From a checkpoint of a small segmentation model: 5900 steps, trained on aerial photos of the United States (SatlasPretrain).
Rows from block 5 of the encoder of a small segmentation model, named by matrix and row number. Rows with one number belong to one neuron. Each number is 50 + 10 x the weight over its row's rms, rounded and kept within 0 to 99. All counts start at 0.
After each neuron's rows are labels from the 100 images, of 14976, where the neuron reaches its highest value: "top examples" is what is common among them. Only what is clearly more common there than usual is listed. The data: aerial photos of the United States (SatlasPretrain).
# fc1: MLP up (encoder.blocks.5.mlp.fc1.weight, 1536x256), inputs 43-85
# fc2: MLP down (encoder.blocks.5.mlp.fc2.weight, 256x1536, transposed), outputs 43-85

fc1.128:41 49 51 49 46 40 59 60 65 40 51 42 40 42 54 56 58 54 53 69 31 37 43 56 44 52 50 51 64 73 43 47 56 66 56 67 50 31 58 34 36 55 45
fc2.128:77 47 58 54 57 46 63 46 61 53 47 44 72 60 56 39 62 48 64 52 65 37 63 14 38 45 57 49 37 24 49 42 58 45 56 48 47 48 60 34 50 40 34
top examples: building

fc1.458:55 48 50 58 50 20 49 48 23 47 37 46 53 47 46 66 68 49 59 63 40 40 38 48 52 51 37 49 62 68 48 42 55 50 52 54 55 47 67 42 56 45 35
fc2.458:55 46 58 48 65 35 38 45 62 55 65 52 60 45 49 36 48 60 48 61 60 60 57 27 30 30 51 36 64 43 53 42 38 65 62 52 54 54 49 61 55 46 51
top examples: building

fc1.328:49 87 56 45 45 41 56 57 48 60 62 45 46 53 48 50 64 46 65 53 48 30 58 72 56 56 51 54 49 46 50 40 69 38 41 50 54 53 36 39 32 65 35
fc2.328:55 52 52 64 60 38 37 53 56 61 45 46 36 18 64 66 43 49 57 39 54 43 64 50 40 43 48 48 35 32 58 51 53 50 46 49 43 60 51 63 49 69 49
top examples: building

fc1.182:58 51 35 43 40 46 46 45 37 56 44 43 59 46 39 61 66 50 34 48 36 41 43 53 67 44 46 53 56 60 69 52 46 54 36 43 62 65 59 28 65 43 48
fc2.182:64 37 45 58 68 38 56 52 65 50 56 55 57 55 56 43 54 60 52 44 49 29 64 42 44 55 57 68 52 28 35 40 46 31 62 60 50 28 37 23 25 40 38
top examples: crop field

fc1.26:48 66 36 49 47 46 44 58 51 57 32 43 55 44 54 65 55 58 57 49 39 55 62 58 69 45 60 58 68 40 45 39 57 53 46 55 58 44 43 52 55 49 39
fc2.26:57 30 60 54 41 64 65 37 45 33 54 54 43 60 40 52 36 41 67 46 46 50 66 46 42 58 39 44 62 41 38 56 63 44 46 38 61 71 42 29 46 54 52
top examples: crop field

fc1.615:39 54 50 51 48 46 44 43 23 57 62 57 41 44 44 62 50 44 27 49 42 53 39 44 45 48 41 60 49 65 48 56 43 61 43 47 46 55 65 57 56 51 37
fc2.615:68 34 44 47 40 74 70 43 47 44 36 43 71 69 47 55 42 58 45 53 82 50 46 56 69 67 60 46 53 53 45 38 68 48 34 38 60 61 52 38 50 48 53
top examples: park

fc1.438:47 65 34 29 36 50 50 54 52 58 42 57 57 41 35 54 64 41 37 53 52 43 33 61 59 51 65 56 60 65 37 34 45 68 49 57 44 55 59 42 60 34 45
fc2.438:56 44 51 31 39 53 54 64 40 37 50 49 52 42 59 43 40 49 51 68 47 47 35 50 71 56 55 66 58 43 33 42 34 46 51 58 62 41 65 32 61 54 39
top examples: building

fc1.551:39 74 48 36 34 46 57 43 44 46 48 54 48 54 34 48 46 39 49 39 51 46 47 63 56 43 37 52 44 60 68 38 40 38 40 45 46 45 46 38 37 54 58
fc2.551:58 56 53 54 47 40 58 60 42 64 48 52 51 45 54 61 51 46 49 38 51 41 52 43 28 61 55 64 56 49 32 53 49 60 57 58 56 48 58 52 61 52 37
top examples: building

fc1.370:28 50 41 46 34 49 46 45 40 48 37 34 38 51 45 43 42 53 54 42 31 64 50 58 51 34 50 56 53 40 53 54 60 32 35 65 50 50 67 46 70 46 51
fc2.370:70 43 56 39 57 58 59 62 56 60 53 43 73 50 57 44 59 43 53 54 52 25 58 45 45 50 62 57 54 37 37 41 65 55 49 40 59 56 36 37 36 39 41
top examples: crop field

fc1.321:38 48 51 29 31 56 44 78 50 42 52 63 45 40 61 62 54 46 41 73 57 55 48 64 50 49 41 60 59 71 35 45 63 46 46 66 56 56 52 48 51 33 42
fc2.321:36 55 52 52 32 59 59 64 32 36 48 46 36 56 44 73 57 40 47 62 37 55 38 42 41 49 37 55 68 52 40 47 40 60 46 59 43 51 48 49 37 69 58
top examples: building

fc1.108:31 57 25 31 31 35 51 42 38 53 47 48 54 43 46 31 68 54 33 61 59 54 47 65 69 33 45 66 60 46 57 40 45 57 57 62 46 48 44 36 55 48 62
fc2.108:49 38 50 64 61 41 49 53 48 57 51 55 48 45 53 65 42 32 38 32 35 36 50 55 50 43 46 55 44 35 41 43 59 64 40 46 42 48 57 25 43 51 47
top examples: building

fc1.597:44 41 40 46 46 45 71 50 15 43 52 44 37 42 33 61 56 55 42 55 44 47 42 54 52 34 43 46 40 64 60 47 46 63 50 68 48 61 69 41 59 51 56
fc2.597:68 31 55 44 65 39 60 46 66 43 42 35 64 54 46 46 38 41 66 58 63 32 69 37 43 36 50 45 41 39 55 41 48 55 65 43 49 51 42 22 45 41 54
top examples: park

fc1.746:41 66 43 33 37 41 41 52 42 59 60 62 38 45 39 55 58 47 55 41 40 38 41 76 64 53 47 46 54 55 25 44 40 58 36 60 55 39 54 36 53 48 34
fc2.746:47 48 48 42 49 39 46 49 61 51 53 65 34 45 53 35 38 47 57 57 38 44 48 47 46 46 47 61 54 41 30 41 50 47 51 35 48 32 54 57 59 60 34
top examples: building

fc1.323:60 52 41 46 42 47 40 59 37 72 45 53 61 46 37 18 81 47 28 62 51 44 34 67 51 40 43 80 57 40 42 49 37 56 43 60 49 35 53 48 52 46 38
fc2.323:61 38 39 58 52 71 46 62 46 47 40 49 65 53 59 41 42 40 42 45 44 47 46 44 30 66 53 67 54 54 28 45 55 70 49 64 61 68 48 29 48 48 56
top examples: building

fc1.696:53 49 57 21 45 48 58 46 34 52 62 47 56 59 36 69 55 48 54 51 49 54 48 61 50 40 47 39 51 66 42 47 40 47 50 56 52 52 44 50 49 22 58
fc2.696:57 41 52 46 57 60 50 35 46 80 40 44 54 38 63 55 35 81 32 51 57 39 58 52 43 44 53 41 33 47 66 61 39 40 41 42 59 54 58 51 51 54 48
top examples: building

fc1.287:51 64 46 47 40 54 55 48 22 48 39 48 54 38 46 47 54 64 55 57 43 61 52 51 59 55 49 45 61 51 48 29 53 35 25 46 62 58 55 58 56 50 56
fc2.287:53 55 53 40 45 53 40 59 36 46 45 50 60 58 39 41 69 43 44 53 44 47 55 68 57 45 38 67 69 50 36 42 52 45 34 44 64 65 42 21 50 28 56
top examples: crop field

fc1.31:50 43 35 37 39 50 57 61 43 64 49 49 50 23 47 62 51 63 45 61 43 53 53 53 54 43 51 32 71 48 50 40 54 59 49 48 38 61 58 50 48 49 51
fc2.31:49 26 52 28 39 51 65 51 43 36 75 58 54 63 34 62 33 40 38 58 57 50 43 37 47 60 48 41 67 60 40 33 54 47 59 56 66 52 58 50 58 50 53
top examples: crop field

fc1.537:32 72 37 53 36 42 41 47 40 35 50 59 41 53 39 18 56 52 39 40 36 63 49 61 70 53 48 52 58 42 56 57 50 49 60 47 70 51 63 53 60 51 56
fc2.537:64 40 46 51 46 63 69 40 33 36 54 35 62 48 60 56 43 56 56 43 44 43 46 61 63 52 50 43 55 58 57 44 64 50 44 45 51 67 49 39 55 52 47
top examples: crop field

fc1.651:43 46 47 31 28 47 39 57 35 62 32 37 46 33 43 48 51 47 50 68 53 50 43 65 55 44 43 58 76 47 45 42 52 45 32 44 44 46 56 48 61 39 52
fc2.651:59 26 61 47 56 65 49 65 52 55 56 52 66 63 50 57 36 45 45 51 69 53 57 46 42 47 57 62 49 60 52 60 61 51 50 49 44 55 38 47 49 44 60
top examples: building

fc1.742:46 59 39 51 49 30 50 52 42 53 48 58 36 44 47 48 53 66 32 48 41 53 42 52 60 50 45 43 76 46 42 42 41 71 49 56 55 33 60 74 47 41 41
fc2.742:53 49 56 69 39 55 67 48 32 42 44 38 50 43 64 60 39 52 56 25 41 53 54 44 38 38 53 43 54 51 49 59 50 52 34 56 29 47 52 40 52 62 43
top examples: crop field

fc1.17:44 50 45 34 46 51 66 40 28 43 56 54 41 54 53 48 50 53 40 44 56 56 31 62 69 61 54 62 37 52 59 51 47 54 43 39 78 49 52 37 58 43 46
fc2.17:63 41 42 62 61 48 43 44 51 58 41 38 55 41 69 43 42 64 56 39 59 35 64 35 45 35 53 40 37 41 54 56 44 37 48 54 39 50 51 47 47 36 49
top examples: crop field