Rows from block 5 of the encoder of a small segmentation model, named by matrix and row number. Rows with one number belong to one neuron. Each number is 128 + 32 x the weight over its row's rms, rounded and kept within 0 to 255. All counts start at 0. Numbers have three digits each.
Before each neuron's rows are labels from the 100 images, of 14976, where the neuron reaches its highest value: "patch colour" is the nearest of a few named colours to the mean colour under the peak. Only what is clearly more common there than usual is listed. The data: aerial photos of the United States (SatlasPretrain).
# fc1: MLP up (encoder.blocks.5.mlp.fc1.weight, 1536x256), inputs 215-255
# fc2: MLP down (encoder.blocks.5.mlp.fc2.weight, 256x1536, transposed), outputs 215-255

patch colour: pink
fc1.50:124127094148141143133105156138123156165058104114183095150064088160086158104175069180149106099077140128154057097130162123114
fc2.50:175098136158108156141080111171090104100109103156131108155121149161167085133126112209106125117164109069121102096112124108131

patch colour: brown
fc1.559:133108099134118128073135136102168181094115067200155098165102076153065136073208117232111164102130160119120069084127156094128
fc2.559:145149159137096178178128091169129130086152170149192114131097167083172133182092148132079080140132124075163126100094106142084

patch colour: grey
fc1.279:130105075115139059133091102152123150125127121169105133135185139178129139150143079098160165139168125211082133145151140091087
fc2.279:213143094109035103120139156227121065039123167077168138148096183135162113155044138171143098150127129106124144157157110137146

patch colour: brown
fc1.434:087123105115135135092177107119149151170056147110147111073116073145117179146147100173134182131138091162124077100130147130133
fc2.434:062144170150097172148085096164145121127156174131131147114136106102070121064121201126083081171093094091112086172107113141122

patch colour: grey
fc1.586:106083085155122112113168087110158120119103134191151148213116113177117174105108066136122095115110113088089129157129183087121
fc2.586:158149097118093123060104170161125107112118158124163141108108151170112098099176133147142166181149143158124058132104124091106

patch colour: grey
fc1.345:139089062115159159134132142141116106118070096155088115117112162164132154111130061156128140112097137109050106099113149140075
fc2.345:149114127113050087136150129120120111124119114161080078089162172178191137136169132099117173105177180106108182134163100120161

patch colour: grey
fc1.393:119087079148151119117093118082137146161099115184130089099167142085122147116143162080159170094106112088084132234176179141147
fc2.393:117085134128109164124192191095155090098139166091121165106162128161162114143083147067126129151094157114084141110148121107102

patch colour: brown
fc1.463:082183132132162144069165137115113175091135107124101111203119100147104184122156130201074116133152153136150153102092169173128
fc2.463:121104109153095117089059080186140093105092173163146178126143135105129104129108131144167141151095106084091126071055084104158

patch colour: grey
fc1.699:121142123093136086117181092088152149061111063099145093132133107113173180141131145140147181138111095116078145086128234130175
fc2.699:103150129081041174133101169158067122094130123180130131157099130082126170122116157092148145112121197099079116181119188137158

patch colour: brown
fc1.717:157048093154127090085098133155133138112120128208143127132147130159104105111158133170152151101128154109160080127126186089134
fc2.717:157139143184121147117119087184141114178146125128145099072083175046118143174072109100087104053099133067179101164107070117146

patch colour: grey
fc1.2:066042107127145105181160127128120154148125134112111134105130102164141104133119130144105085130133065145091131134080160128063
fc2.2:107148157163036039103116192102101081107110115113084084092208131133140148113138123167159133141153121136156161122173142119135

patch colour: brown
fc1.550:164122076135112088018122169103159177108120087144112098126094139173134131133160079141139181075143171129130113086136146142158
fc2.550:164087093072173164079124120167140123075115134153152180103114142114112135108087123101140102120139175138112103124085150160130

patch colour: grey
fc1.485:069041142130137118098154133068140137144125100138108162161164119132133135113123148163143150140162146105102141078200193120109
fc2.485:156120106200075126148150145142114069072132162106159174157136136187152130150028068148144113172199089172113166121172121138112

patch colour: brown
fc1.271:164084090150131144047123141170094125137072098166173135142045122124079133076198115179121140081137166097146067109096117084135
fc2.271:133176187104055126167112122146136066124163162081166099120119135090126137149098179152114098176113091082122122175141058131108

patch colour: pink
fc1.321:145165115089139113121095194115089130111145123122094136140180142083121147143195096108171129101193153184106123192186199186117
fc2.321:106106131105102111093156120164101168055184134153173167173124088167089139076130085155183110110161120120152084085188086111061

patch colour: grey
fc1.721:096082126136114103127135116068119163155062136111128102109129115169124144134169112123207119141122114151047127134143181125068
fc2.721:104136148106103155099139142135128081150159119139053128163107105148096158122102088184108155126127168108072097133170150133098

patch colour: pink
fc1.480:158095080110124112126112159141072140108053135116181177114059154081142146172104115104154077091108130149119108131111169132146
fc2.480:088128168125143155147140125115131168130132134149114143146187074094103135098148156166092138152118061116172100123114179123082

patch colour: grey
fc1.323:095122107132155112122178120099105126149122107107117110132151178053113157126168042096108182102124193095181079107121141144165
fc2.323:180132119148075121154174167149126117087096136127155114157176167177128154085059146108099120119175111118148087078190105114155

patch colour: grey
fc1.161:083143125146117110154136056107115154174099132152136119161090093144108114111182135120141120095127162109117119161117148100114
fc2.161:112134199128071183166115116134139106101190147157116113217100122179128128128132118167086082171200140184115155142117134069084

patch colour: grey
fc1.651:138072131111168106121166142072139150109131102122137122115122133175125154131193073130121174092110082158131130079121144168115
fc2.651:134119132117095148187149199154094090089197157117123110145182145102148110161109141152163093131152156105175167119089077164102

patch colour: grey
fc1.241:130029081103138112116145080134147162175108091140119096164121148146140172125130150097192143140118124103131160172119132113120
fc2.241:102118179163100159164136082132166134132177152100091073116157132151133117108160160124076153191118089160123175149112094091096

patch colour: pink
fc1.412:147071056122144095155111115128103124128059138116148143112148152088127157151191122103177121138106151240092170123201149091125
fc2.412:157153116136117178078097111200099100109106136114145132132096137160104106101131106058118171115135129135105067100130102114130

patch colour: pink
fc1.139:143077086108132090119103136126119139114085124104140149141153150088149138147156128118183115147130165217112164130212140098108
fc2.139:147094097126114157086102112163089095127105107111134115122118136148104137103143111050131186113125133164070072134145104088122

patch colour: pink
fc1.253:129106034137127121142075078123115130107041124098148137172080130134128168146158116149198155117108165182098158117201168125153
fc2.253:151112100183123170121108077217110132157109129107160137165055123187095116123086103118140127101124126109043080134106133121148

patch colour: brown
fc1.461:164120129149155135071173116071150148123136059138155066144057129095151157107133077212086097069138082119131169113143147117134
fc2.461:097125109147063119145126150127136067125104144146126114134146081127104124109163133157164101148123144108082062141185168115118

patch colour: brown
fc1.684:155035074127107089068159114129116121118084080173161131137108123122098114104161119116153127091119146074077087138150165098131
fc2.684:062149171121086165152135126167163088136175162120128158110133114092094154126107165106103125150093111074105125167114085155116

patch colour: grey
fc1.444:059106112126136130163130120086114136150121088114114123069188067129087167116154112163111153106123098181098112134095163136121
fc2.444:099121155145057119129107122122107113106144087128115061094146128118146165126111134191102100148098097076094134106109169142149

patch colour: pink
fc1.81:100057113101151094124139101078138143133100102118133083129173140137127135139112102144156142105152139114072147129194159111146
fc2.81:132177177087079172098111100148170068079145113154125119136085133095122171108078141128041105121122107065144111106095144105135

patch colour: brown
fc1.278:129155089091151107076180158099143136157075056163160056189118109086093159096176110177120095120079169116130091106088140134099
fc2.278:078147141144144179143078098185151118063142151121162090091135118094112165129094157130120103158086136090084132136087142138133

patch colour: brown
fc1.558:125113111158131121057105215136127161141129074154144053153136151113149112101111115195071124112082151148132164172091167151164
fc2.558:140089104127144096092182084126099087108125118111120162128144121165148117141047106091193158108187139102141107110134042161125

patch colour: grey
fc1.33:082136120136088098136074136076173144161138099175129109143113112099130168156165080150111148113083132133133179095139152108147
fc2.33:140127100123034163110126099207138114105115154135177143129078127114086121104137167101137140137118118114049079151073117126147

patch colour: grey
fc1.551:119092097125146091136084111136136135127117127152142123148141137180126108156101091102163166142133119230110116135168145107082
fc2.551:164121100110068114105141162212152090041128129125171091107079166119135156138047107157150150126138124131062120159158149147166

patch colour: pink
fc1.243:123068063111156070122130126102102146140091111115138125145166135092130148136177145094157159157040108195086129125115152122120
fc2.243:131132149125094135116171093132145066139173127106108119125170168089167125144130113069073174162154058175138156140126091091100

patch colour: pink
fc1.532:143100121154119128083120149101073163132135089108149125112147144107154167155153065196126154130147128164096122127124168165168
fc2.532:122207157173111150159150160143131128033134148155152113124139159118111140124084152152123119171115075051148108105156133136135

patch colour: grey
fc1.706:143106129162160144087143074098136131085114136109106141113154143148118162062106048140101103118175131136108094155134148113102
fc2.706:126178125095094153095109152166104067076127133115123089147153063155118163112136137187102093149149136136144104097140101123123

patch colour: grey
fc1.237:102094119166123126092121115128162132146096107129107120115130075112094171094117136164132154116060124133120114131119136105064
fc2.237:141103144153043117122129145178131070126145143163150149126124175133135131122153094130123136122159159148093113136126091128100

patch colour: grey
fc1.499:132159126155137131118135104154066137107074143134078117107160126178151073131184100152085169107146127114143090095141131146091
fc2.499:174141126121094154110181095103117109065135132145131105097119101128134057126102176121118104109182160102144099102170168095104

patch colour: grey
fc1.116:122135131141154106141052140104118132084104126183096074067108154124132124130205090129096205089126117091132123122115126176103
fc2.116:134127120109178109076163082120119124119118114153116154162154155172166131121088123085141083108161138133153091091151097153164

patch colour: grey
fc1.734:109083100183141136126097072046103136150121078133107058085062146082087129110130152099137137118104136180078141163168141176139
fc2.734:106107153140053122113132164156109091084157104194106093135123112135124172122118130110130120098123163121100110123089124183162

patch colour: brown
fc1.296:174106112144173101104118121133099153152112078112083084114134160161132145156167118134123118148172168170137102172156107115078
fc2.296:141151193104084164113141172152202112131197150152122121101116156128167123116119118159105073122163101097171122085157090071093

patch colour: pink
fc1.593:118146116135122118143102131116103191155119125127141145161103100187105146121184134103116118084049133090100083184082142108154
fc2.593:151140135141114189107111126149121103112119135086128122138100154194142075113142118169098123163169132157130128074110087105096

patch colour: grey
fc1.715:125140084062130110108149093101093129134096107117142170120143134090146194142196130114165235148090173143117140159140160100120
fc2.715:096180192090065155128171113059161111098187105179138140142167144083144156158105149091086120150118148173156178105109099104098

patch colour: pink; white
fc1.308:132083074133131085144055093133069147133040128128146136156102156129132200150136122116162152136126145171058144121179136104121
fc2.308:133129107118141141077137109162123115129114105125137100120110125180097146087107101100120138115100102118097073087101160123160

patch colour: brown
fc1.3:133081152163116111092143161078124217125163076159147139167077114163098142123150051147111154106119132054104154147083119118143
fc2.3:065125126137094105184105111127132145111082165135130154145113081066057174087133140124177159130088095074124092170127141144128

patch colour: grey
fc1.459:125078088124152124133124154061135124098125064118186123115147134139117181115096077096128119096143132171134094140163148129168
fc2.459:069078169114124133130173158129138077153200183122092192102154088141124112152076121130102126167118120140122126143128083126117

patch colour: pink
fc1.416:128083103107125119147105127132134121085093111093113083097147063117100134066150080205193184110119087204118081066152204109169
fc2.416:105119170118062143182118173172153043117174125116142099129164128102105144114092195133127064198116141082103149140114140110071

patch colour: pink
fc1.695:128099091130147124129114099087137164149097113115162132142135112159160165118130058117146129122069107209127124116155198128125
fc2.695:136126149170102119175166093151065143156125175132143130167164130158156109162137155124134142112152137071168143089155071121111

patch colour: pink
fc1.672:135093143118124139074114106081112124096116091103127119087128108094128153132097088183105145103124095123129127119166135120118
fc2.672:079154091125058133135095180162075050145068126148143095162112086167134145134171120128155146129100163062106107124086134127146

patch colour: pink
fc1.62:090142098090172121136137068107148151091085099143111070148170125137134131124105098130151134156148094156096159139196151163104
fc2.62:147134153151154107129162099167084142127179122118143131150149138160151118123105156133139084091161148057129100153133121097143

patch colour: grey
fc1.598:084153159083129074096076116115143144129110105208096134113184113073144091137110162069127191148120137122144107175113163107169
fc2.598:114195153090076148096152136112160108060132115129159132107140123129141154130143137089159170125140115169237135070110143115158

patch colour: brown
fc1.540:084032119103119075051166194127187144137156086136120138161125091176121182085175083114158153085139161139108098181102144077133
fc2.540:118154109127098165126114156174085112114091147129159121157129130108126070145126170101121134114087158099108144209101118122115

patch colour: brown
fc1.595:128063109164152121093146106121140093082095097176136089190099105172084127071110112186139134136126144102108087143104126127111
fc2.595:139134128177151143079149131194134106105134126131177118105063170175162142132126112140075143084114143087123127136098124137148

patch colour: grey
fc1.238:109123135098156104114154083083091114151082077071132064130134074154120130117117120141151087105110069149109100155140140140149
fc2.238:104092156227109105119107147148131100141125123148095099119145119125144126096058148129112117117084095104053093183077142155166

patch colour: pink
fc1.514:149087074152117105130084088113109140134059103116159156113104132128139163150173132127182169134105162203079158132183139090139
fc2.514:142176133167136208105108100180096124129104127136135120167070104188077127076103134106096095087138132107082045140106130108121

patch colour: grey
fc1.661:108130069145166108132107086054144116127103110154096151166152119135135169106168095086137154139114162107128112113125195142105
fc2.661:127143182117102156107177090150060139123101157077190157122095093142108131164162151057123110099090174114200075090096089146161

patch colour: pink
fc1.573:110077101142149092126069161115051206106114098086087141130088100084144133170169122124198176168096121119109142126155214138122
fc2.573:139154125157085127162097107183104071075122179140145163151124167173156139121068174146176093166143081057139105114112086076092

patch colour: pink
fc1.169:093131089104172113096137112102142166089067112122106120112093075084088067114130113124173148123107121156095130125162169115146
fc2.169:088148180200050168174134138131151093057131161139166131137094131096120123116060153147049102140120123060085121132136188149150

patch colour: pink
fc1.172:147090055093143098118091123127114126119069128093146149132132132108138132149142130120189100139127178217096141127246134109121
fc2.172:138116104167168138108090085156087139147084118114157140143114117174080134122135118068138168098112135165083054111147105080143

patch colour: pink
fc1.324:127103082114132113131090100131105149118079125127119153149149147096141148136167133131200131131135145209095158136185139082114
fc2.324:146094109133102165101113107185108118102112140105154150156092146163100132115087112057127152112104128131070078104119147138129

patch colour: grey
fc1.591:130107139182140144088095111059116128172138075145048110148108136134131157099125107139110170059137145085149142131108113145167
fc2.591:108192088135100132134146187152090126131069119160176078184084080123086159133136141148163151102056151099122063159110156158141

patch colour: pink
fc1.745:100129166143159126123109162060154128091101080166081083096114104089122149096149075155133157148100103144092129111114196169101
fc2.745:122160126116134137110132124161122097103142139112126131161110149142128133072064099096123109138089114064075102140038092146143

patch colour: brown
fc1.691:059140069113160100097140135127129168155109114132117056099139104135154158145188102201086172086116153169098120107121165111150
fc2.691:165096160174052159102183110095076117141119108144173120178146144107135171115110141096109109077089145093164109132138113116151

patch colour: grey
fc1.707:129100152178156106142066079150148159135109143160114156092126130108157171148214152159125129164079090105122137085127104074138
fc2.707:134120119068091169136131113143145162080137085144139173161140165142159129138121156089128145146158163166131167129087101160077

patch colour: pink
fc1.209:150139052133124081118095098117078132102074105118122119135130142099140091155162141116142169145121170202077142170203181102138
fc2.209:119162127081124178069141094155106138143129137127112117112163163065118164119123107017101170108088118136136099130094112120109

patch colour: grey
fc1.155:163099066097119080088136171097057172106098120148204119115131151099143160128140081159147147109154186159103123107168174148148
fc2.155:166134147121064106125168122176123092052148142156126117113152191060146162161097141061146104125141153067152132102150143108148

patch colour: brown
fc1.458:140064120106116084063138052112153144110094116113151128061108131082155131139170107129139195097095159124097118083132162118109
fc2.458:178155156126062186118150150161145122098171157158130159107107154119134092112117177142109081103142188088114163122107137124130

patch colour: grey
fc1.541:105114063100155132118163143127096145098114129133151127105143103133144108150109046158138166151162115131081137152117159159118
fc2.541:153141146191074115115081124074042112110120098154169107154134156123147106128103088120140202125172126121119165138142087092190

patch colour: grey
fc1.659:098056151184124131140117159123105161146144115103131106135138124123126151102151123107144116132109137116032087125161221157060
fc2.659:137143105090138106167138160155118113071076158132195138074089116104127133152133153144123125145121110182109160116188181100087

patch colour: pink
fc1.405:106150083159179124121067132112090223139068108079128112132072086153110184117172110174135129098150142141129081106105142144152
fc2.405:158120162166147149117129150131105129120130076107075077100137128108107167075121094179105096122168091073187106079111103134138

patch colour: grey
fc1.483:127129063062150070143137165060149124147113113152112080061136115109170144152161081133124139100111121087116114144117162132150
fc2.483:147061151145075096074145138135116099058130123155116111130191154162165140085120114094120137105133167121114139128129134191134

patch colour: brown
fc1.39:066108127120170117126086155073132158176120122150112094131132099155106182124105109142093126134135102149093154078097138166174
fc2.39:111102120226122113116088077112101148141082131144145123101091101122077155085095147143137160108091114096064109136167141184174

patch colour: pink
fc1.411:128075108132127129144150129040098126116124097134106100071121096072142101119156116126118171140153110160066125115141125111130
fc2.411:132122153147062088120125170131110102106109096149191087121137131156131188090095176153100106087093158093107093135121150164189

patch colour: grey
fc1.142:144128093107150102153099102097159134111076061093146086098132158137184139138124106168123181097099074139083110115119174111181
fc2.142:080130168050078163094133127145160081112182137120123115110117130124137153112171118095082191132155169126135122120136130108108

patch colour: pink
fc1.129:138173100096161165148116097072096097110078077118102103090097106131097117125133131086118162092091137125110087098121162105149
fc2.129:135163168096099113085155143098124124118177081171150064103192167126120133092160107172092101101207087088179095080132129168130

patch colour: brown
fc1.597:129087094146155074069170118116126182129074100142175124165078116107132132135136077206147144089133183149103131081095135120133
fc2.597:156129180179110164151084115187116110087154187165195181150101182115168139139102193139092097141116097087106145159092113105123

patch colour: pink
fc1.421:105101144154159154148129164098149177109085083115141081116098135109173155151158107162132177122100108157167138094127205151186
fc2.421:178143155163123118085179068171089095081127106080130125117114162115193084131089139117122090098166156084101170108211098171154

patch colour: grey
fc1.407:082107063088162096093109134128138127130093105127141108123174090167047145102141088148145191145109146156078102127144134133112
fc2.407:126177153161129138132106130200143080118163167102129123110157161098138123147045139122123051172131108063143147095091097125131

patch colour: brown
fc1.637:077083132083160137115152169071158154159133083140121121144083121120104187087182142143111136102090183161080137120111183145091
fc2.637:131096089109047120154157158123123157113117146132180155163169151169152086187152096093145172149152100175112152127162138101102

patch colour: brown
fc1.719:163140128111155132074151131073119177132097026086067059146119178099136163131178124175127112044103139118119142085092183105177
fc2.719:109144144133049176163160109094064050119054120138164119170155121077130121139118149081132121117116129114134069178095130059089

patch colour: grey
fc1.196:156151097089182162116144130110127180130053100096160105128052154086146136136100095133142125088118131112175120090112152198143
fc2.196:109077094124132098148132112130093085204095154085182148172133110127111132183164149085186161138091128147112076142160103047116

patch colour: grey
fc1.318:131128152092156125128086164130180181100130107146122125086142129064129152095121114140085102113121091159161132097149156167185
fc2.318:179126102122095179117130132191109107064110166138206202183098192139172125172085108125142105125132134179141158139126139144060

patch colour: grey
fc1.756:136106156151168127128140174033130149128128036168142134103093138123148096134087135155137124115140132141114144170179158185098
fc2.756:168098090193111175137162128155112089089134137132175155153127152119180154181032070152129088153185099147141166104178114122076

patch colour: grey
fc1.295:126148168201101154106115151111159110180151127108128092178124105110139141118169112174126116122032141105186137110163116080119
fc2.295:111173166162077152147122125099162161113131146182103158121137092071090088098170179145084125124134127115181119124087129113095

patch colour: brown
fc1.290:116123153114141126117109167112121131147154114145101190143089143122135189112157118163170163118131134145126135129200145086124
fc2.290:105123104109098147122137134100099201162126148127161128127120143089134147150183116050120172110101147117116109197104155113131

patch colour: brown
fc1.128:168088080096120144055091145153145137110049113182189128137060123131094129083182126203141124095119164115148070072079126065127
fc2.128:164164171124094152179104091156113079108178144085189119119103178092173148191083181137094091155128131093140159161124062128137

patch colour: grey
fc1.748:134130146079139123133103103133120192109116117190160151105117131144151177152100118135131091134137080165129125131154137065098
fc2.748:194139137138098154127140067135095096125074153106169128196139145176150100137127182193084100161148117065141146094101118110078

patch colour: grey
fc1.283:066112057092136082154167075144113135122111113108104122150120078116097124100110087143185118170123122160100115115177198172114
fc2.283:108173153229109109130072121134081124099118150151147168116151130113160152156128133091111110153138084086169148100149104162108

patch colour: grey
fc1.254:104096149155140088105097084093147175126162111158069078177171106150138146090137107104138117127165118101073151131136201095107
fc2.254:154122134142154139173145147132144129039117163104194144126109141085101112149070172136122112160108090154105114127134128132123

patch colour: grey
fc1.143:152115129113167116115086120062171099114086103129128107134125118126142216113152117123096174114143057110146104099075186158138
fc2.143:150129165101106125087189136166127102110233104180133135171141149116168126092133099126089102111146198137163162086171127107072

patch colour: grey
fc1.232:140071122104151161136105075148086106209083131039135133118101111117126169114157132192190105131172123113109128077143076101119
fc2.232:147119083108081113102133151133135144095122062112102088095106113150092104079139131174181129128185145126116132104156154131137

patch colour: brown
fc1.262:065167140130125144121055149091131181192127090107109072123087089156070184065144114125083129134099127073148098157102166185155
fc2.262:108058091216149162069148190126130109120096125151086178187172081168079106101106093125161119101142163083074081137080125129146

patch colour: grey
fc1.170:126123164081129115120099098124134172102123119169119144128146130090111189111170141149112102118160159155150122102180154132134
fc2.170:173089095108051169105128121208159101060135121097181141179112190158144114138108079139176132156128131163091138099112156131107

patch colour: pink
fc1.45:129097104091123135149123155064093085103104081122132130134128129124163159127147152096151170167163084141100139097176133128146
fc2.45:116107086185091096119105187136054137158089112168103093114132098191110140127181103171128133093126167121109120124123147159119

patch colour: grey
fc1.73:045136152134169101153113109119136169088080087188129141129118086074111170104148145111110142100102142125182111132090138154115
fc2.73:205134100157111119089157133137077105109130130083162140135115148159149099161143163155139115133152145119085130123121109138091

patch colour: pink
fc1.104:123055111120112131056123178128073132132150138124105126125119041151089135091110101142143140113199151126129106116163200140169
fc2.104:071170157129088118171144163131099139098151140152158120121186117128124204145087167119098082142135092107143084153165109113099

patch colour: brown
fc1.68:163192077176136144057102099115087211138060090119121102130133116068105161106127120151175136142083159137167110080099141108134
fc2.68:092152170134101157145146087088176018115183139139120157100153084115072060106087122142078108143162093109113110100140128097097

patch colour: grey
fc1.390:145132155086162092115111125056135146155126041203099085130142155063192126161150116098089105080063130184127140122130114119196
fc2.390:186138077120092153101158119192106103048110152061180127087129167190162069146083127127132119124136152140164167112123108160130

patch colour: pink; white
fc1.610:142139060110137125162054099139087110155061140096163163155070132111150166163140110098180124101138202155118143107164132096129
fc2.610:117137157137174193077115109113129168166122092152103122128092109163079104049129127116076137068152144126088061128097144082100

patch colour: pink
fc1.154:132075066110131072115112127118103146110090130099135134123164147099150120146134132127191126135144148210094154114227147106107
fc2.154:135099118143105178097103105138081087134108113121125123118133126135100122104155118047108178115143125148067075140132103090077

patch colour: grey
fc1.349:148063149147122129144080139129048117154096119169153133162108119156105162112145101153139141100140159159043121153100114084120
fc2.349:117178185128062159117097115184085117120131165177079159114129101107085159085123149114087106118164156107145097186127058119103

patch colour: grey
fc1.377:141120151209145132115140132094150163134154108193075132111131101120139164103104121160131121142096114126150124149154167115099
fc2.377:142135126123139191123144065161123116119166106147126157095121132071136158166059153132084090156144105122163154207164098121113

patch colour: grey
fc1.481:136108128093154120128156064075117140167120103130122105179096133103133174133146132128158105067109125140107132153140126110087
fc2.481:063105184159126151178172119105117109161148135099084136144173108061156133166129162077102183155101121151130124138092118093108